config.toml
model = "masked image model"
dataset = "regions of photos with short descriptions (Visual Genome)"
train_examples = 203450
image_size = 32
crop_scale_min = 0.5
horizontal_flip = true
color_jitter = 0.1
method = "mae"
mask_ratio = 0.6
loss = "mse"
encoder_arch = "vit"
encoder_norm = "layernorm"
encoder_norm_position = "pre"
encoder_activation = "geglu"
encoder_mlp_ratio = 2.67
encoder_head_dim = 64
encoder_fused_qkv = true
encoder_bias = "all"
encoder_qk_norm = false
encoder_parallel_block = false
encoder_inner_norm = false
encoder_drop_path = 0.05
encoder_patch_size = [4, 4]
encoder_layers = 8
encoder_width = 128
encoder_positions = "learned"
decoder_width = 128
norm_pix_loss = false
decoder_layers = 3
init = "torch_default"
residual_init = "none"
optimizer = "normuon"
muon_scale = "match_rms_adamw"
lr = 0.0017
momentum = 0.95
nesterov = true
orthogonalizer = "polar_express"
adamw_lr_other_params = 0.0018
steps = 19800
batch_size = 128
epochs = 12.5
lr_schedule = "cosine"
final_lr_fraction = 0.01
warmup_steps = 990
weight_decay = 0.04
adamw_weight_decay_other_params = 0
Rows from block 4 of the encoder, named by matrix and row number. Rows with one number belong to one neuron. Each number is 500 + 50 x the weight over its row's rms, rounded and kept within 0 to 999. All counts start at 0. Numbers have three digits each. After the name is the row's rms in percent of the matrix's.
# gate: MLP gate (encoder.blocks.4.mlp.gate.weight, 336x128), inputs 64-95
# fc1: MLP up (encoder.blocks.4.mlp.fc1.weight, 336x128), inputs 64-95
# fc2: MLP down (encoder.blocks.4.mlp.fc2.weight, 128x336, transposed), outputs 64-95
gate.96 090:463501522502414512494427481532490575488455526511545571449534556521466496542441552502485518497504
fc1.96 093:485475535511477584496433526471528523431439471528522501499540486503462494553474561467402474552579
fc2.96 093:597533418450579474520488468493553419572469453440508537581524468455442531538418469528540491409509
gate.97 095:497508490426531500494553415484468520505537528571477541562530530498508460574537490501410524476481
fc1.97 083:432599558518399479533445516514474593426505473471530525398574467462409547433540538495556531511528
fc2.97 071:580542507497403485460454499534471622486573531511519529454543412457447511485558515574455508530538
gate.98 100:535611461514463515594513531401492489515635523496477440512453631479526504569490570436455395513493
fc1.98 097:445635451500479481577478476489627500493530498460497506447479555472525482639532425475502533467429
fc2.98 090:541416551530420481488588466497494491541446447491514507517432512440506628563501488508495517508447
gate.99 096:480491587546585619475526556468554465458466464597542530511502528509436420551428470447528445505545
fc1.99 096:509539491559488540488515442540488484441448421502516527547458489507427506501470571573455526520428
fc2.99 108:469533547470506509505464359532506501559551488492465544443513472427612474531441544522479476568536
gate.100 106:514521478496588529534514409465477446532441493465444521520576543467431418502486497585493460577435
fc1.100 107:607483578545483491472522475472510553476406520565495512540507507569558503530546474567468474564553
fc2.100 107:426490467524516383486463555502567506437516452476463464531399564447502491506408566435376597429478
gate.101 103:532543464514492395558494608515482517465489520486437544412450502568380410454609503530447429530543
fc1.101 106:504512507432522484475503587492428470422481544557549488569512511499470439412577563527519493542509
fc2.101 083:437470495537493457419522436474531531467480474603480542481618439445554592576469569559447554455474
gate.102 110:477454541508503521438484454511491452512542515559471515626481583552555517502508416466480547611575
fc1.102 105:539403555474554438523534445499417563443458562504544469531468457495449506473458586506461508422503
fc2.102 092:447422536507522561516587421570466502486439470493563448408485510505514570453504567439422534557502
gate.103 096:446500477514563479445565499551590424536523534465527451459489517456482487486391515484447562533516
fc1.103 103:521421560486526562527430534422483587555482487544473621546457458599500546445608546529575484466482
fc2.103 130:339489492531535584481607422523584394473466543454443528486504479522527492472462483486483501519547
gate.104 100:507447500477463554491473494547527541455466435424501532535455557527610379487418517468587472520525
fc1.104 106:476485546527506481499521534363511553582531540431678478506593485531508541433533429489479564526435
fc2.104 107:563571537416459558528532582524439521520428470543412525527427479470499482493470592490620398521531
gate.105 093:532511416460501454532438510445484568492459621393432499492493560518487499466498570565560465607331
fc1.105 093:530545480585522500539528572476563571471530522419548448494526514489456460352462449426524479477534
fc2.105 101:394490540509421434537497539475451487513455548526446545442410448545454543435530523420487530479497
gate.106 096:489498515509547483434562401519542506463450382499514445475453518553490449476562547500361582448516
fc1.106 100:430438522432563466528488518456595569472597572525587577439388537494549495500490540510441514513482
fc2.106 107:500490500553528537447480425474578505459559542500523438486526506539544594490555568550501539507485
gate.107 102:471516510550503475521599545514483550475509488528456481571442475513499602494472529465585398444505
fc1.107 099:510476569538485507444475491592455494429417526469579493557436586500460581455465573437401506496457
fc2.107 109:453419438438472552509499488453528543490530495511561524520427463495508484453505498509522608581472
gate.108 095:543481471449518479519452604532447518435541621411556453574555551492515527397508544503508435524524
fc1.108 096:517578478491459474427539417502527511474508450499540491489517436560493471531430461388535491419500
fc2.108 109:485500517524569556535492553501517501523473476485455506456468509447466577520495470544535539509488
gate.109 102:568490552371497537458569547490500538535541485492462503552447570437446492489511496404488523485560
fc1.109 090:581538555541526501572480485567457548431436536424502470496488501582458482504599458503523436515472
fc2.109 085:557533495570487548512512439508469544490481514522561441494451378530499480507474510323521523580507
gate.110 092:494591426491492381490552491524507427519490451560508575615423487411465515405496507501415516550434
fc1.110 081:484540553521477452504509395493541465442404461486501532602392485457404507486399490477437504493486
fc2.110 086:520537420484527649505455599550487586536493516498484512395556469493612534513572544560478505486454
gate.111 103:427573475493422536475543499488450516400512445577548522493507479356445422517516509538518525511482
fc1.111 118:513452439512503572501508558440492547397419521498508582509452529424555461447503565496521557495489
fc2.111 040:491498523529458525516470544478465567425478561547591532543394556482537500423449569473473560490531
gate.112 094:456500457488563565444524552444492372493573475460443542656459468416520470368454503488478485512497
fc1.112 088:422527457567544485406483477417519433471572455491585502487630541493473422531528439499507419526559
fc2.112 115:458519568528470544504484466437414516483498496526569510520495502533476480478549459558476529502468
gate.113 099:516455527521507569483510434413499580479552515658549477463459479544463477531454449466457589575424
fc1.113 097:474511532402511570485500467455498570499450463551538474449531503541412489485463435403475612521482
fc2.113 113:510482510470457459465566449551506524401483466398493492520496591527652486508512557517475448368582
gate.114 082:492595562467412544573496493567553509458585495441511595570579573527537483521432471435577515613472
fc1.114 084:505613551498366501559536522557514485412560521431554548519564526511510490528427432487548521577442
fc2.114 116:606458505468590426466478483490457495525456500609475443494473523528444535408461462565416523384474
gate.115 103:473524469582475551601486519461459539367450551467447513522434500556541556459559497516594578549468
fc1.115 095:498515495553481495503495585454426491412466507592521436472439473511504515509551544447580580424542
fc2.115 085:543522460508448448433528545518505531518490457593541463478567547537426473522475481486562473467513
gate.116 089:457514486481547570505505508453520479481430458519459487441470403432503504430499510531519471467538
fc1.116 090:536507498533493429561472553519513467576579510483540486523550534583529509563516594525444581523408
fc2.116 097:454443572532495431583538536424450495605511493442529525463488422523585545504455621461520585524508
gate.117 092:484513512580481435456564466555525428591572485430541448559464447511485495439573471549469513527452
fc1.117 096:433527520562461421323474479513446434543503506510497507562514471521511537505499466505540515480492
fc2.117 103:447416538479500435526529380483524435546437610500443504534556569515500563576454522480627507460525
gate.118 093:488480532485550523547519492589491509490526529506528466613370512427472494479467494455404577483495
fc1.118 106:512545506505476429553407609359530540501448418482455513603526546467532475525436481497488412547516
fc2.118 099:486513539552481590496550493518474514545480509575409503552596543435548461561503480446451494505454
gate.119 104:461422542506450571542496547569388489506544458518484485477493498529490457461484499577588541497498
fc1.119 099:437533484543463544507495460499548471450353532414532517521480444519498578487505454537463503536465
fc2.119 092:481447471545557553580488532400543536529597411496482496483435452481509449422558532529572572476603
gate.120 106:468416473550514479494459568465482467523443487534487581517536605553476502505485440442534532512525
fc1.120 103:447414424550542497501467618474503424496472475485502496587426614570502586473461439551598527526497
fc2.120 119:520476433525529645556367467532503519463575500522512541455512486435506583530472534512496467511506
gate.121 115:487499512430459480501451463498499523533447406519444563457490523502528491520371538417460527532499
fc1.121 116:474543506472512470413426481475569486429456485520463498510511442503557472542487458377506512460474
fc2.121 127:482507466535483512443425465523514414478556529443564495575589540481578446513548488479430481556407
gate.122 095:592494488521457496477495438399561430580485368490453529544514502511490488531469486472402449545511
fc1.122 104:589487453452597574518637488542435523425560522556506539432465491474563551544508449506574514421536
fc2.122 091:499464532521501458586578541582564514470547516450482569410419479476511519525498569478474479449552
gate.123 099:525441474478460481554587473498509435525455404609512542532537529507533583476433475478495615517517
fc1.123 109:550525533537552518425411486563539543553537476430518449467575505441538474530532563445534424531372
fc2.123 101:425488560482550510474613457508434514598498508484435628579581531559538524460511444442456541541430
gate.124 099:475532566547520471556461454494601456453520548514546408563527513390421487439427453526419518627444
fc1.124 096:434474407407570567458491491486522490443431487483500560468569491475556582519545557597529557387482
fc2.124 090:419449516540481483465598457545502477417487613520477466499494471446474466476522402530485530489520
gate.125 113:521531568522474512561523545490528506466528435505524453542436513532510476419403508500527497601424
fc1.125 115:446531579528457512411484466517491552493437494518504435513474464509553385547489482462506503550522
fc2.125 114:508501552556572527477466441568527528380478487425513533479551567506575451510540537524433505406500
gate.126 102:457451415470468448499493455542572485476523420530565454446431562613469557495516538528510516525526
fc1.126 103:503547613533505544521494537461449566516523577434437581526555463522488435501458467520518416461538
fc2.126 103:382570496546569473600576553471547562478547497484464563516450464473550524430432559480437469482532
gate.127 100:609565503503455452582494460482527507534432585468494458484433490453411419560535539463523592537522
fc1.127 104:531563553520399450519502479496441476523489614459446489473432454536395477507597504420596581477510
fc2.127 090:505586415504476492535514599568493464441491467496499498483529567468483586516515554482471460397440
gate.128 096:442430405425505484456475415493478534532488519591529525446436502413462368508484491497547517480538
fc1.128 094:587511510558535544585450507485509484532408587550503434597508423489529438459546548536478473484473
fc2.128 089:591478597451510502577511568446563445522480426453576470423573476425543486584509581462590494551521
gate.129 101:420483487558531451498508563419485528464576554592520554529556498431430440502467407537537501520470
fc1.129 094:541502476478493489459530517589539465581441493519562364550436498503437540445598528478538420477480
fc2.129 123:523481544435487495508458532492381502465419333384533514526466592507546484573475488480553384517501
gate.130 089:406503569539508480517476532441536491446531508599473469437485510520528522452525454439536429595442
fc1.130 095:502465459531585525464547537566444554495466413451542532552393436482548520555488498496408487405517
fc2.130 075:477434444529547456540593473424496542551460506510519544543471540533476463482485588422493498571452
gate.131 083:521408495498489468417459501523604434558551513514482512493487589517508501513528458453474445565483
fc1.131 084:466571508454479528501508477392483570492512448519536438514480458463496443471492520532466508467523
fc2.131 107:487435485547514481492550478550561429628519589487463580437471498431467539482535543373473495561440
gate.132 100:502519384456455514562540505520432454541512490465549512534492478449584485452495478581525517485537
fc1.132 100:421521464539470439561516438438391494602560460595491501491480469511485496496566534527492487490488
fc2.132 086:524459486567436440548484506572563482441439462469491471562573570467531556557518501491462664463489
gate.133 095:522553545428509510499547595485511573558456522587560466587561460484600540456542399505466477618466
fc1.133 107:460540451528409521524478495500438555570580558470497556433480492493506496525614566432460517450530
fc2.133 091:484453453395501485536600496499506547556438445515542435491447523533600537559570423535493531500561
gate.134 117:508481521460567447538629540471512501517517546539538566465512405486560416413407432528474512561486
fc1.134 101:429507551480493559514457517508556571495486504552477597484539446505603413427458487510497587524458
fc2.134 108:516458549474461559423439454519545430497521420347596531562474481563477561455554531514481511445519
gate.135 089:518474476554474485484503467503502459536497414536538499451466499608556459455488554480577500545422
fc1.135 090:517455432557484478448494511475521386494412507509547434463562497496527527465539557450538598516413
fc2.135 112:615567510489507554445511497519472510516507633516477523526497569511521550420463462476446555425534
gate.136 102:512609482424485549555436536478434562555508576521497564474546501571516477369546564464508455464508
fc1.136 105:530407522499529446489563537510560510430508498427476465540441443430571469582524451455528536492478
fc2.136 117:509509503422474543510462559505395562580411535476482528528548444404488508562441560569532481501512
gate.137 098:504579464543575426572513536560566420448450462490474539529486454468527504476579507500476488536506
fc1.137 107:532554489548489632441478462442549411548493513487459491550424431521441498423529492504509533504585
fc2.137 102:406531438536478425457491464549422463457392562399513533490553491453515497472521497526514538533490
gate.138 104:554550516528444543492551518597465549354507463525507461550459488472509422565522493536554397493523
fc1.138 114:539492614519569443524546427542459468373503524511385446500459492563513425510589492539531520486558
fc2.138 106:521463503533528480579490472443525455601510517491544485513606471488454529466479460495403590554441
gate.139 102:453413495511427496527495479533489470442516539494520491507415470402548516560481479481586437512541
fc1.139 089:454501497481618477505506568592497510357448499440538481475559545519444569552541542475528442458506
fc2.139 090:599581532465469526521530518451483422497499597497514434507520478380525455508544495574418539410520
gate.140 100:549420505493512533540475540483512480579469481566518435454539513530513541473484422509485534518559
fc1.140 099:473528474562435451488541425462535483474501481465478539518481403494501440475528510485568488480454
fc2.140 119:492542512429549500470548536519463437614558530576538482486487590447566569579485588458471497454475
gate.141 100:445534466558545517523498471492498447401488469527455599416559526430542517539440418615554553545423
fc1.141 101:536528485512549407621515538512493437404545469470443500461442463385559442549406454451484539469530
fc2.141 080:500433536506560452504484581512490533435485434476557389532413502515560542514493481472516509530439
gate.142 100:485486455476526518502518424448465584491504582508497490594532522521605446566527471555473450562613
fc1.142 095:605511534535485495604449483402499555524529494558432536493494488476564515488488463534458446466602
fc2.142 089:480492545540516468483433541513486386546549498473508511622575502510420482438444599467563395522535
gate.143 102:467387561506502480478436480535613411479518423441527486544436531517418340415494503544527495407471
fc1.143 104:460498478568384510516499447449570457490522460553509530489432444586421489499474520575502525539469
fc2.143 117:548503507527524533420538388565574505536523477456516548522577464512447558568525443520521522555504
gate.144 108:416574428539557405562503476484423563595421498613529505533569413566408542517506569486543589456557
fc1.144 111:418468535552468537534537510565518345488581467540459539515450483402514546499522515457539440506523
fc2.144 056:490446534493420497561554534520501439474589463506475569437449507509548543458526465503524420504521
gate.145 097:522541509495524552501457520435491574606538521499555565350533485482481386397562520550469392599491
fc1.145 094:420544515448380502474463638433495567550530506573541499456609484441489542426571443562470461528441
fc2.145 096:473477537455422568509482470582542474408575423553483449554508512468500550562479441528482545475409
gate.146 107:496573507496595432520532500516469561480599489587527469520510503425469554508463524416487581535482
fc1.146 105:557486449546419443586483512525512536404501507510459447537472506577422494472516500443431430517559
fc2.146 106:505569489534518604537556504526494456529543515505533468411575431576517483494527457524524501380431
gate.147 092:546511531553425603478498429444414590474547550540542545496464550581543475473427515472481435522530
fc1.147 088:557488531574465569521477515479424524485549530591522541457512533600559509486513509438537480529534
fc2.147 080:519433440501552459482559516544595506537507490482450477571537475452445449588542488568521585525466
gate.148 092:403467500516557429475546406537496543495500604467499511506484515441515515510482602420539405437550
fc1.148 096:435451495459626501511419475517448507536480475423490509553510425480493499551431557474527480458492
fc2.148 076:505424504498443475523497552462539468453505516461431492490519577567580509565482452457529475446567
gate.149 105:517510461522484551480528518590469524483416529531451530585497485391547501486427487456535536588465
fc1.149 104:459436509520513488500503470443376623517474595572492513478619471528416486542482502469505489515485
fc2.149 107:491548486517522456482549488459489411459499501438517448514524461528474590469577446480524507509534
gate.150 104:573498463404443507535474476518486584444512484503460476501500545457419514527488515502517500514543
fc1.150 103:363500497503527502474520512532504410552427462429554601486508513417588472468430508552458501440406
fc2.150 106:543608418480436578624467524597511503542427501582461481516477523462477463468544476455550490589632
gate.151 107:488564528489367485516463532401540495496479472389454511611429566516486547424419472513474518521479
fc1.151 096:573565528571435564559430491453492550504502566439423450516426575447589511597377474490471512525525
fc2.151 096:482423532508467416501470440517472510508524494490450452500548573420549427584497458521554447487498
gate.152 100:555526495534539416561569514532371514529601558493421459529493467572497532604477493426499487495581
fc1.152 092:545502533452559432451505524632448469557602594454415525506493511648517491509518555398493506538565
fc2.152 106:483435543532533625492510488558465469601476562523514541478538566527458502492514550384464474502517
gate.153 077:460473498537455546502398566514511534530448511379508552459512494481613547511501557506533516515513
fc1.153 074:542490473455520456535572527542479479561535440618521510588464542512422469485488464494485565473388
fc2.153 108:383480496506480530514451517422489516543461529397491551451460476454543545553543593468501479596545
gate.154 094:502518532483405636492386542536570515537575443526573451464511483450529520575515510536413481555482
fc1.154 088:472578482526493509562500537572449508592455567428446528488388529535457445504413512484602618411417
fc2.154 063:392551492514473501514491468498503556476579531535462517481496461444530471537509486469433524525520
gate.155 097:557566418533525492517504536580421576501522448451427537453459517540523441498460475535549464491451
fc1.155 098:566503448469450495475509443476486621505517408505485585508470493537507429419570428497545534529513
fc2.155 104:504526509495532567463531465407582450379425539551522464486509441498496563548567487569418567446516
gate.156 105:580516460506553482463468508485412571491532518437521533437575568568495491522521602386516486500446
fc1.156 108:555522555438456602482524514453497566539545482528483533481582528507502507519442486597437495562409
fc2.156 110:488495532521490542461553411529484368504452430626469461543526488458450416488512467526455549543460
gate.157 095:510462516438473417535547552562492480523491408627594480540483446613514457561530476519483537551538
fc1.157 097:455459623469481516574535502497537483489529501584555442569476479571560487464512489531433491649526
fc2.157 106:571493579508468585465410535540548457456496517420500556501493475539467563500529505493504486509442
gate.158 099:453470430614490485484505543555496572515431542438461445510531501545493502474588505463445520532467
fc1.158 091:502412602458494438543451495483513499482561433502476513477475479456592497532436500554507550505536
fc2.158 110:422514482542467474509451475504503507572435525415445423529495443478479499565586428454491533539460
gate.159 103:551516611486497499505534533519439553516520545502498426460435581476478473527556588562509466501572
fc1.159 105:414484479524499443507473548472500428450471466549508472485428462540626612555446511473464454509449
fc2.159 116:505535570465432477467536422514477542513489578481440503348486521507427500454526532455560491403604
gate.160 102:472471415415514577502487483528423481649528507517470534450564594434662388470566467523521462513447
fc1.160 095:442510466399568602527507544489481476600464433507387604474481597543613434486530481508491398477522
fc2.160 134:561521470609462457566417482454502414439472484489534476555445578546451550488415437500508516414489
gate.161 111:489514544484412477566428541394533522435508494515501411473442556466435440568453527525436495585519
fc1.161 114:588406554480510449552499513425537478482576483543618476534440512471462516498455551458422407589536
fc2.161 099:517479489488494457507602507512388434571481487471521449527509511586588541461460467424554549452534
gate.162 082:387468496488433547480386532419483514489432511464438466585516482483505505409479472472541504478447
fc1.162 089:409543443469478614510433526459509553509481510398432491583543456496484517423472517474587510513472
fc2.162 073:555575535473577415532492507558515519565542516504488502445530615516461534458558485493532466492451
gate.163 105:506549437510460497556541503482537564495536408494502608501555624459464450436557465490417565568444
fc1.163 105:503548464454372477451508603471469493493612513565519475550558569476487492486554510460455507509405
fc2.163 085:594558525540586527439499538573484502492468506468467382505497529593512521500450518567427467538425
gate.164 093:511486547504526500421440532542416508527561501549593515447507434454474447502584443555466409513512
fc1.164 100:506479535519498521577565493470608516548523477430451529530486621557552530488562489445554579508416
fc2.164 098:472534510518467548513466500473464515583520491517520494476484496552496486506521522440471533453485
gate.165 094:491458473432522445535601548472489524517510549485439476541570464463555541486514404525442522559561
fc1.165 094:459495526591539529453367527510494472476458492496529495544497495569413482548425517533493573497466
fc2.165 108:528462524501552448539566543565553486487507368515502551508425403436514457420492450495446574519425
gate.166 096:456474487558534431486548507466486457388548474515607510430522456477513478498525470414403563416486
fc1.166 090:471523560463500509486457580499409456594587481514411492561512481521536502429525606561529476447460
fc2.166 094:491520570519549521476468495514420492492543475455509555535459527332491439583451656500483491512476
gate.167 094:548507518563464492576551506524465474577472503603462541467432464471531459453374510546524513564509
fc1.167 091:581524451457520478427516533420462516476547537526609508459491573538444548455591471405513537452515
fc2.167 123:570545484494537477538486505424464483532386458561500425498466523459518455515480496485468500583498
gate.168 095:491509606430438535501533472471464538427398467458482568476467416547433558495525475534513485536548
fc1.168 089:500497589512546518530507456547417526412406489446474538436392406565495541542537580490568460523457
fc2.168 096:592491435628487515530431453524490427613516511463485486546609447513544506525527469574590507537506
gate.169 105:544491453528454475459518589484561497463482521442560507560474460442533532493501503550505525497442
fc1.169 106:448454520452551508495442499476469469517474461557484434448562517484512426490587431507520580552467
fc2.169 128:494517486507474444407570486481495530472536568502497493482448438421506566518564407577482501527525
gate.170 094:550498520496492502529496565571578533494535602582549458496452556491534556451593438569405509564486
fc1.170 090:467503516435505486503590533501456496479548524596583424521452592481464592460472444530478498483531
fc2.170 093:578491459486497498484486458509515485519578478464481518493591384498446488481428537558566606477550
gate.171 104:489504496466584517445552494516495432511498507478565529503527471440592564510501461513496512585457
fc1.171 104:554574471458423528491549490479468466471488460455478506493530421499486412561454545498499446415440
fc2.171 101:433574442506502459510548455426549490416505545470541578580542403454586496519487601492533433458384
gate.172 114:451536478454448520591507523504400557421491474528452481521492462508474515457570588621518473491447
fc1.172 112:609517541543503577442477466570471438545484523503513460477567545438518521522413508488446529554527
fc2.172 102:455511455477468467452488557481566456526469499531483397593486510548520521485479502456463513418549
gate.173 096:452490513630440460517508513547512457420411581447524480549424522476410495493500440496449444543420
fc1.173 093:540504469485464523534525517450533483530617388524462529519548520490532463453462525510507522505548
fc2.173 083:499547424544520473489446507469508454496491486520565521508466428348544532473487524464531571451444
gate.174 084:533571547511538439453461502587506421565459495457479365529497478499564514521439498520554540478511
fc1.174 093:549570526461456548527477471570580489594471519535457432558479428550471450471404560460486488489538
fc2.174 081:499409600525370547501507573444423469469415493501424509538543507582450550473459572472527508355492
gate.175 110:526491485543431468464448516504492440564465412394419512576391570477482510418532526465508503581551
fc1.175 116:479516473554457493491487530466497512519437511501383526569436542542401489465476554513568535619495
fc2.175 140:510472544479553486597495492469491480525530549543562525519520463476544529527465476554506505436480
gate.176 091:476533548510556504569485541556533563471511443544462554488541490441489465512607431522493494454548
fc1.176 089:502469543544488470502513506521529553441536471546422528482503473472479542585590386498479429456612
fc2.176 080:614474392402507482432556471465458530513521569517530500536409577522526582481442487520580447447389
gate.177 103:515504568442495493540632576483435442448466525528530583514540425550464458486542433541439434530513
fc1.177 108:456500562397532499547534466501471470523525497565568634494465466511490506487528470562412506500507
fc2.177 106:566555522634456409409517486497488537481448539519490480524568467480473559541497474544500592506449
gate.178 104:546562446500517482563522514473466552518445552506409510510504538393532526526536537508435525596411
fc1.178 098:595511527486432472489537435500486507476560547496518497547464394510496577561478555513461420510480
fc2.178 109:531403533477386462451467477450480552474488455542502482447484519475557428497569557526390437507563
gate.179 100:487542455486418474466508524463491535490564517522568517611548523583388446470512451499539563553602
fc1.179 093:517621399478500522487505499481466490485567414506591425489500522510433477513540596472486348404469
fc2.179 071:473513470523505444493482457506421575579502498438519476503560574491506558494542457483505621552551
gate.180 090:503515494513502431574516431479519530442494489495490455476483516461495487533517571462463514507566
fc1.180 094:470455501473514462427470568507477474551523552512518479579435448547447521419525469455539506575492
fc2.180 081:439474500503507421444440568420539538516477528527485427539488427517495497470452457502487553635498
gate.181 112:541469475506490502504455459508553521536384441407457537482507496476588454438481488488474474551420
fc1.181 112:474423485479485432538520527508541482496487514428448507457515552505460464433539440454583479522461
fc2.181 067:456422475507505509444562502463524402520463518449430524451558524488399491476582561399596499439461
gate.182 090:561455531560519529559452482442557607545578495482464490581542424501506477544521516465506576555537
fc1.182 092:489528429460560565483583519585494481575457491445510446488545458473494544553460483455529530425517
fc2.182 070:484484457421463471540589484479528514513536438577500510492454408483457469497592499487567493452555
gate.183 101:432507522571584503555492593510469543441555482474435466565518478618520536509544475506549560533485
fc1.183 104:516486522382487445424465493459571494509446487550531470483489560460445457460484495462456401509520
fc2.183 074:506501483477486543516387565530473488509564515486462562537401455506535466563533458535454468473502
gate.184 096:532461530468457524528486524512472488484450472476622508521468567482437397405411506502533603536556
fc1.184 106:500543591481408452519574563539518519437498449531611532554468495462477449469431441533493609555447
fc2.184 106:575514442517471500611527422539499588500458484478449443452507465557674472463482519564481463395596
gate.185 099:421581481493501448418453505535519534471525565474500512465512519509538482346455536426507468513483
fc1.185 098:532516466519468565444480494431481541557533403417436580466526573499525534529473512499487530571451
fc2.185 071:397521528560635488398405480593521517427516511542488509454542586474492465468523499506481453463479
gate.186 105:437519431434425490515468532518468625489574452539616451422491511387459581533387408549396477506508
fc1.186 102:535472491579502441511429473587479473497476599506621555465547543592463536513439521558466533579467
fc2.186 104:490443556618427438520499494493460384592411401510483443514561516647490456540469465482551578503475
gate.187 104:539366473436563450451546544440443486552449583502546447517485527504394399511483400453484562539453
fc1.187 093:426593538550461603523480480467480483459516465518459509471571400486497540556494535590537478557532
fc2.187 097:571383474456536479483529566513484514475443568451522513535460600493517390560512475481455583507464
gate.188 094:464529471435536534480515488439400474509456471622445459412538507519447495508562514499518493485623
fc1.188 099:500590432437484558494447559523531390536519421521445501432461446442474507572490449508548551465505
fc2.188 090:494540539503572499482497502617561475416532507431504432560416472515531545510399447490431473452477
gate.189 110:472453409465444569586469434483529611510458507493542499556423534552461405494455426539448592405494
fc1.189 116:535504472405468505507463498532513428540508478416539504490504490504452444470553401454504523538496
fc2.189 035:475514449472450523487494484533495452526484461452539532507484476466514494523542495466510551512512
gate.190 098:445477577585488507507532563408526484552514475515602474551563470492460493578525537491436449594474
fc1.190 121:508477457411580535545404562437465479525519490569558504480516512457562561485529483526460573503531
fc2.190 050:490439500403552558511415521407460467461515546531493484425494502436548569479487418522492559505545
gate.191 092:573515486387410575465591460429426515487589526527506561449515535517519538605474612582525365529510
fc1.191 084:547513478359490560522548453495523593515538568455562484444537510512478534626404530502402487558535
fc2.191 112:366468554598522377457446505509459442508412483493508524466463482554519443399510547486528479514540
gate.192 099:432493520624513468608484512455559463547504537516503587509461493459506482512502550570502470509498
fc1.192 092:540389432470408517474525597489495489497491533481520506430460613620581506428548444530470489493517
fc2.192 087:530472549496495452536538517513450434543392371449469554556538540491504521525464522433488515443394
gate.193 102:453496474512463534557545517474599590417492588456561470501565478599413496621502490550463540582512
fc1.193 083:551468558429492460456539514500458467483413499482508490348454477470507500519574501558515475500455
fc2.193 056:380429461488491526520483451485500582446522536474517411517571502493494474529423450514437513504443
gate.194 094:493467499479517581438517578566399484484622489515532557545448481504472505462428578472486503625572
fc1.194 111:512492483366525520527550546532406463468592509509455525527474444576432546501398503553480569568525
fc2.194 122:506492394437409567461499506537434587519509583431476464514488526581459486508418472560535481456534
gate.195 117:501468571472516593490581478546579477487483451533491526506484479438565384502402514456488518529435
fc1.195 116:514509591520540480509480541591517475458501453447549526514528527449475451375357420510500507503426
fc2.195 111:466484460505445501454469444532548463389488462445438494478480497472579478536574518516530484445552
gate.196 088:409485389367526502542496571584498557510565493464624543572565473470472482517426469533552571591470
fc1.196 104:559381551444503536501480405469578477438472398487453467481488508500511501456509480443510497566467
fc2.196 100:442467471488635528534515507514579580429558430529569557503509477560493510461444505430466493471444
gate.197 091:527564499534426462570518541512429441515596473464472466447313474463452547423531538620513426454396
fc1.197 099:362460467555608488568455466438506554484491540534557477527559541537465502482552525445496513461469
fc2.197 092:521450581475539461546568503531428389473469358427429526464436542433495452438449481444599417349463
gate.198 102:598513562488475500400509514488451508499503497561530498563404509512510494521490518503426503542450
fc1.198 103:512521441484542516612369454395501541484510464486462519402628532415553371518514514428543447449480
fc2.198 113:495491492548550556605538479322480568446449460436473530501562480395585532489489543464565424471465
gate.199 101:481497505475521517444540579537544529572473402640541495535557480511460409498558600463501429551475
fc1.199 099:504457473460486527590512519570450514445496514406507481523577495569567494460478515602590548541502
fc2.199 079:482421529475518548508496567528440516519535454484529480470455519571567394466484545531452578596483
gate.200 088:510546562480581469479363508517467503489548419518459484539566502419532494487522498500538487451473
fc1.200 090:443528423455442515445516459504517608601488507533408541431528486510493487411569448552489495603458
fc2.200 116:511477564533570528565404486513564412395537465422494481477515495502541535489463522481542450407502
gate.201 112:504446543563520455578595425441514506463619459448572424511439463495587497488518506467412513568500
fc1.201 105:533452469546549414500506460542512473451462442436569435506498438483487445454509514422537537667499
fc2.201 091:508538599529540607487451405411449426471531476569550579501573511591425565428516552563484471497487
gate.202 099:444488640556462510496444549470475502610369463462490572426436548511476496482497517499502598517531
fc1.202 090:514599419494518524485511467441542556504618551483523479568488461448447471566495468502456457468498
fc2.202 082:412587505467488473472497634568533558603493550512532500503457505504507480527516533475390507573513
gate.203 100:507555588533412460497488566529477501484481473522500512486479616500536521497528469460562466535490
fc1.203 102:457418500611588540498454429515533498470545611447442494603563505445482493445534571390469430519516
fc2.203 101:474460517436442458468548570513435538572418495513539541406460549539502479544519537427534472516510
gate.204 093:554521480421546434485552602559540571489546515534539534447632440489462511516442526575454536543544
fc1.204 096:501471498403602446513553624533499586474541483649487559565466507436478507520371465439463552526581
fc2.204 073:528499515508545530431472428527434472495472544469468493491482552455540583555489617411549518489461
gate.205 097:505501542477502453493538536475552491435494413394386455484526478514512525480546497473462491516511
fc1.205 099:509564485486481435474556526408502504476491487502467461517505549439590557534516561523414536477535
fc2.205 092:592488419481539432465542495555470520575546546479531485552515591533465484460430453551504529431575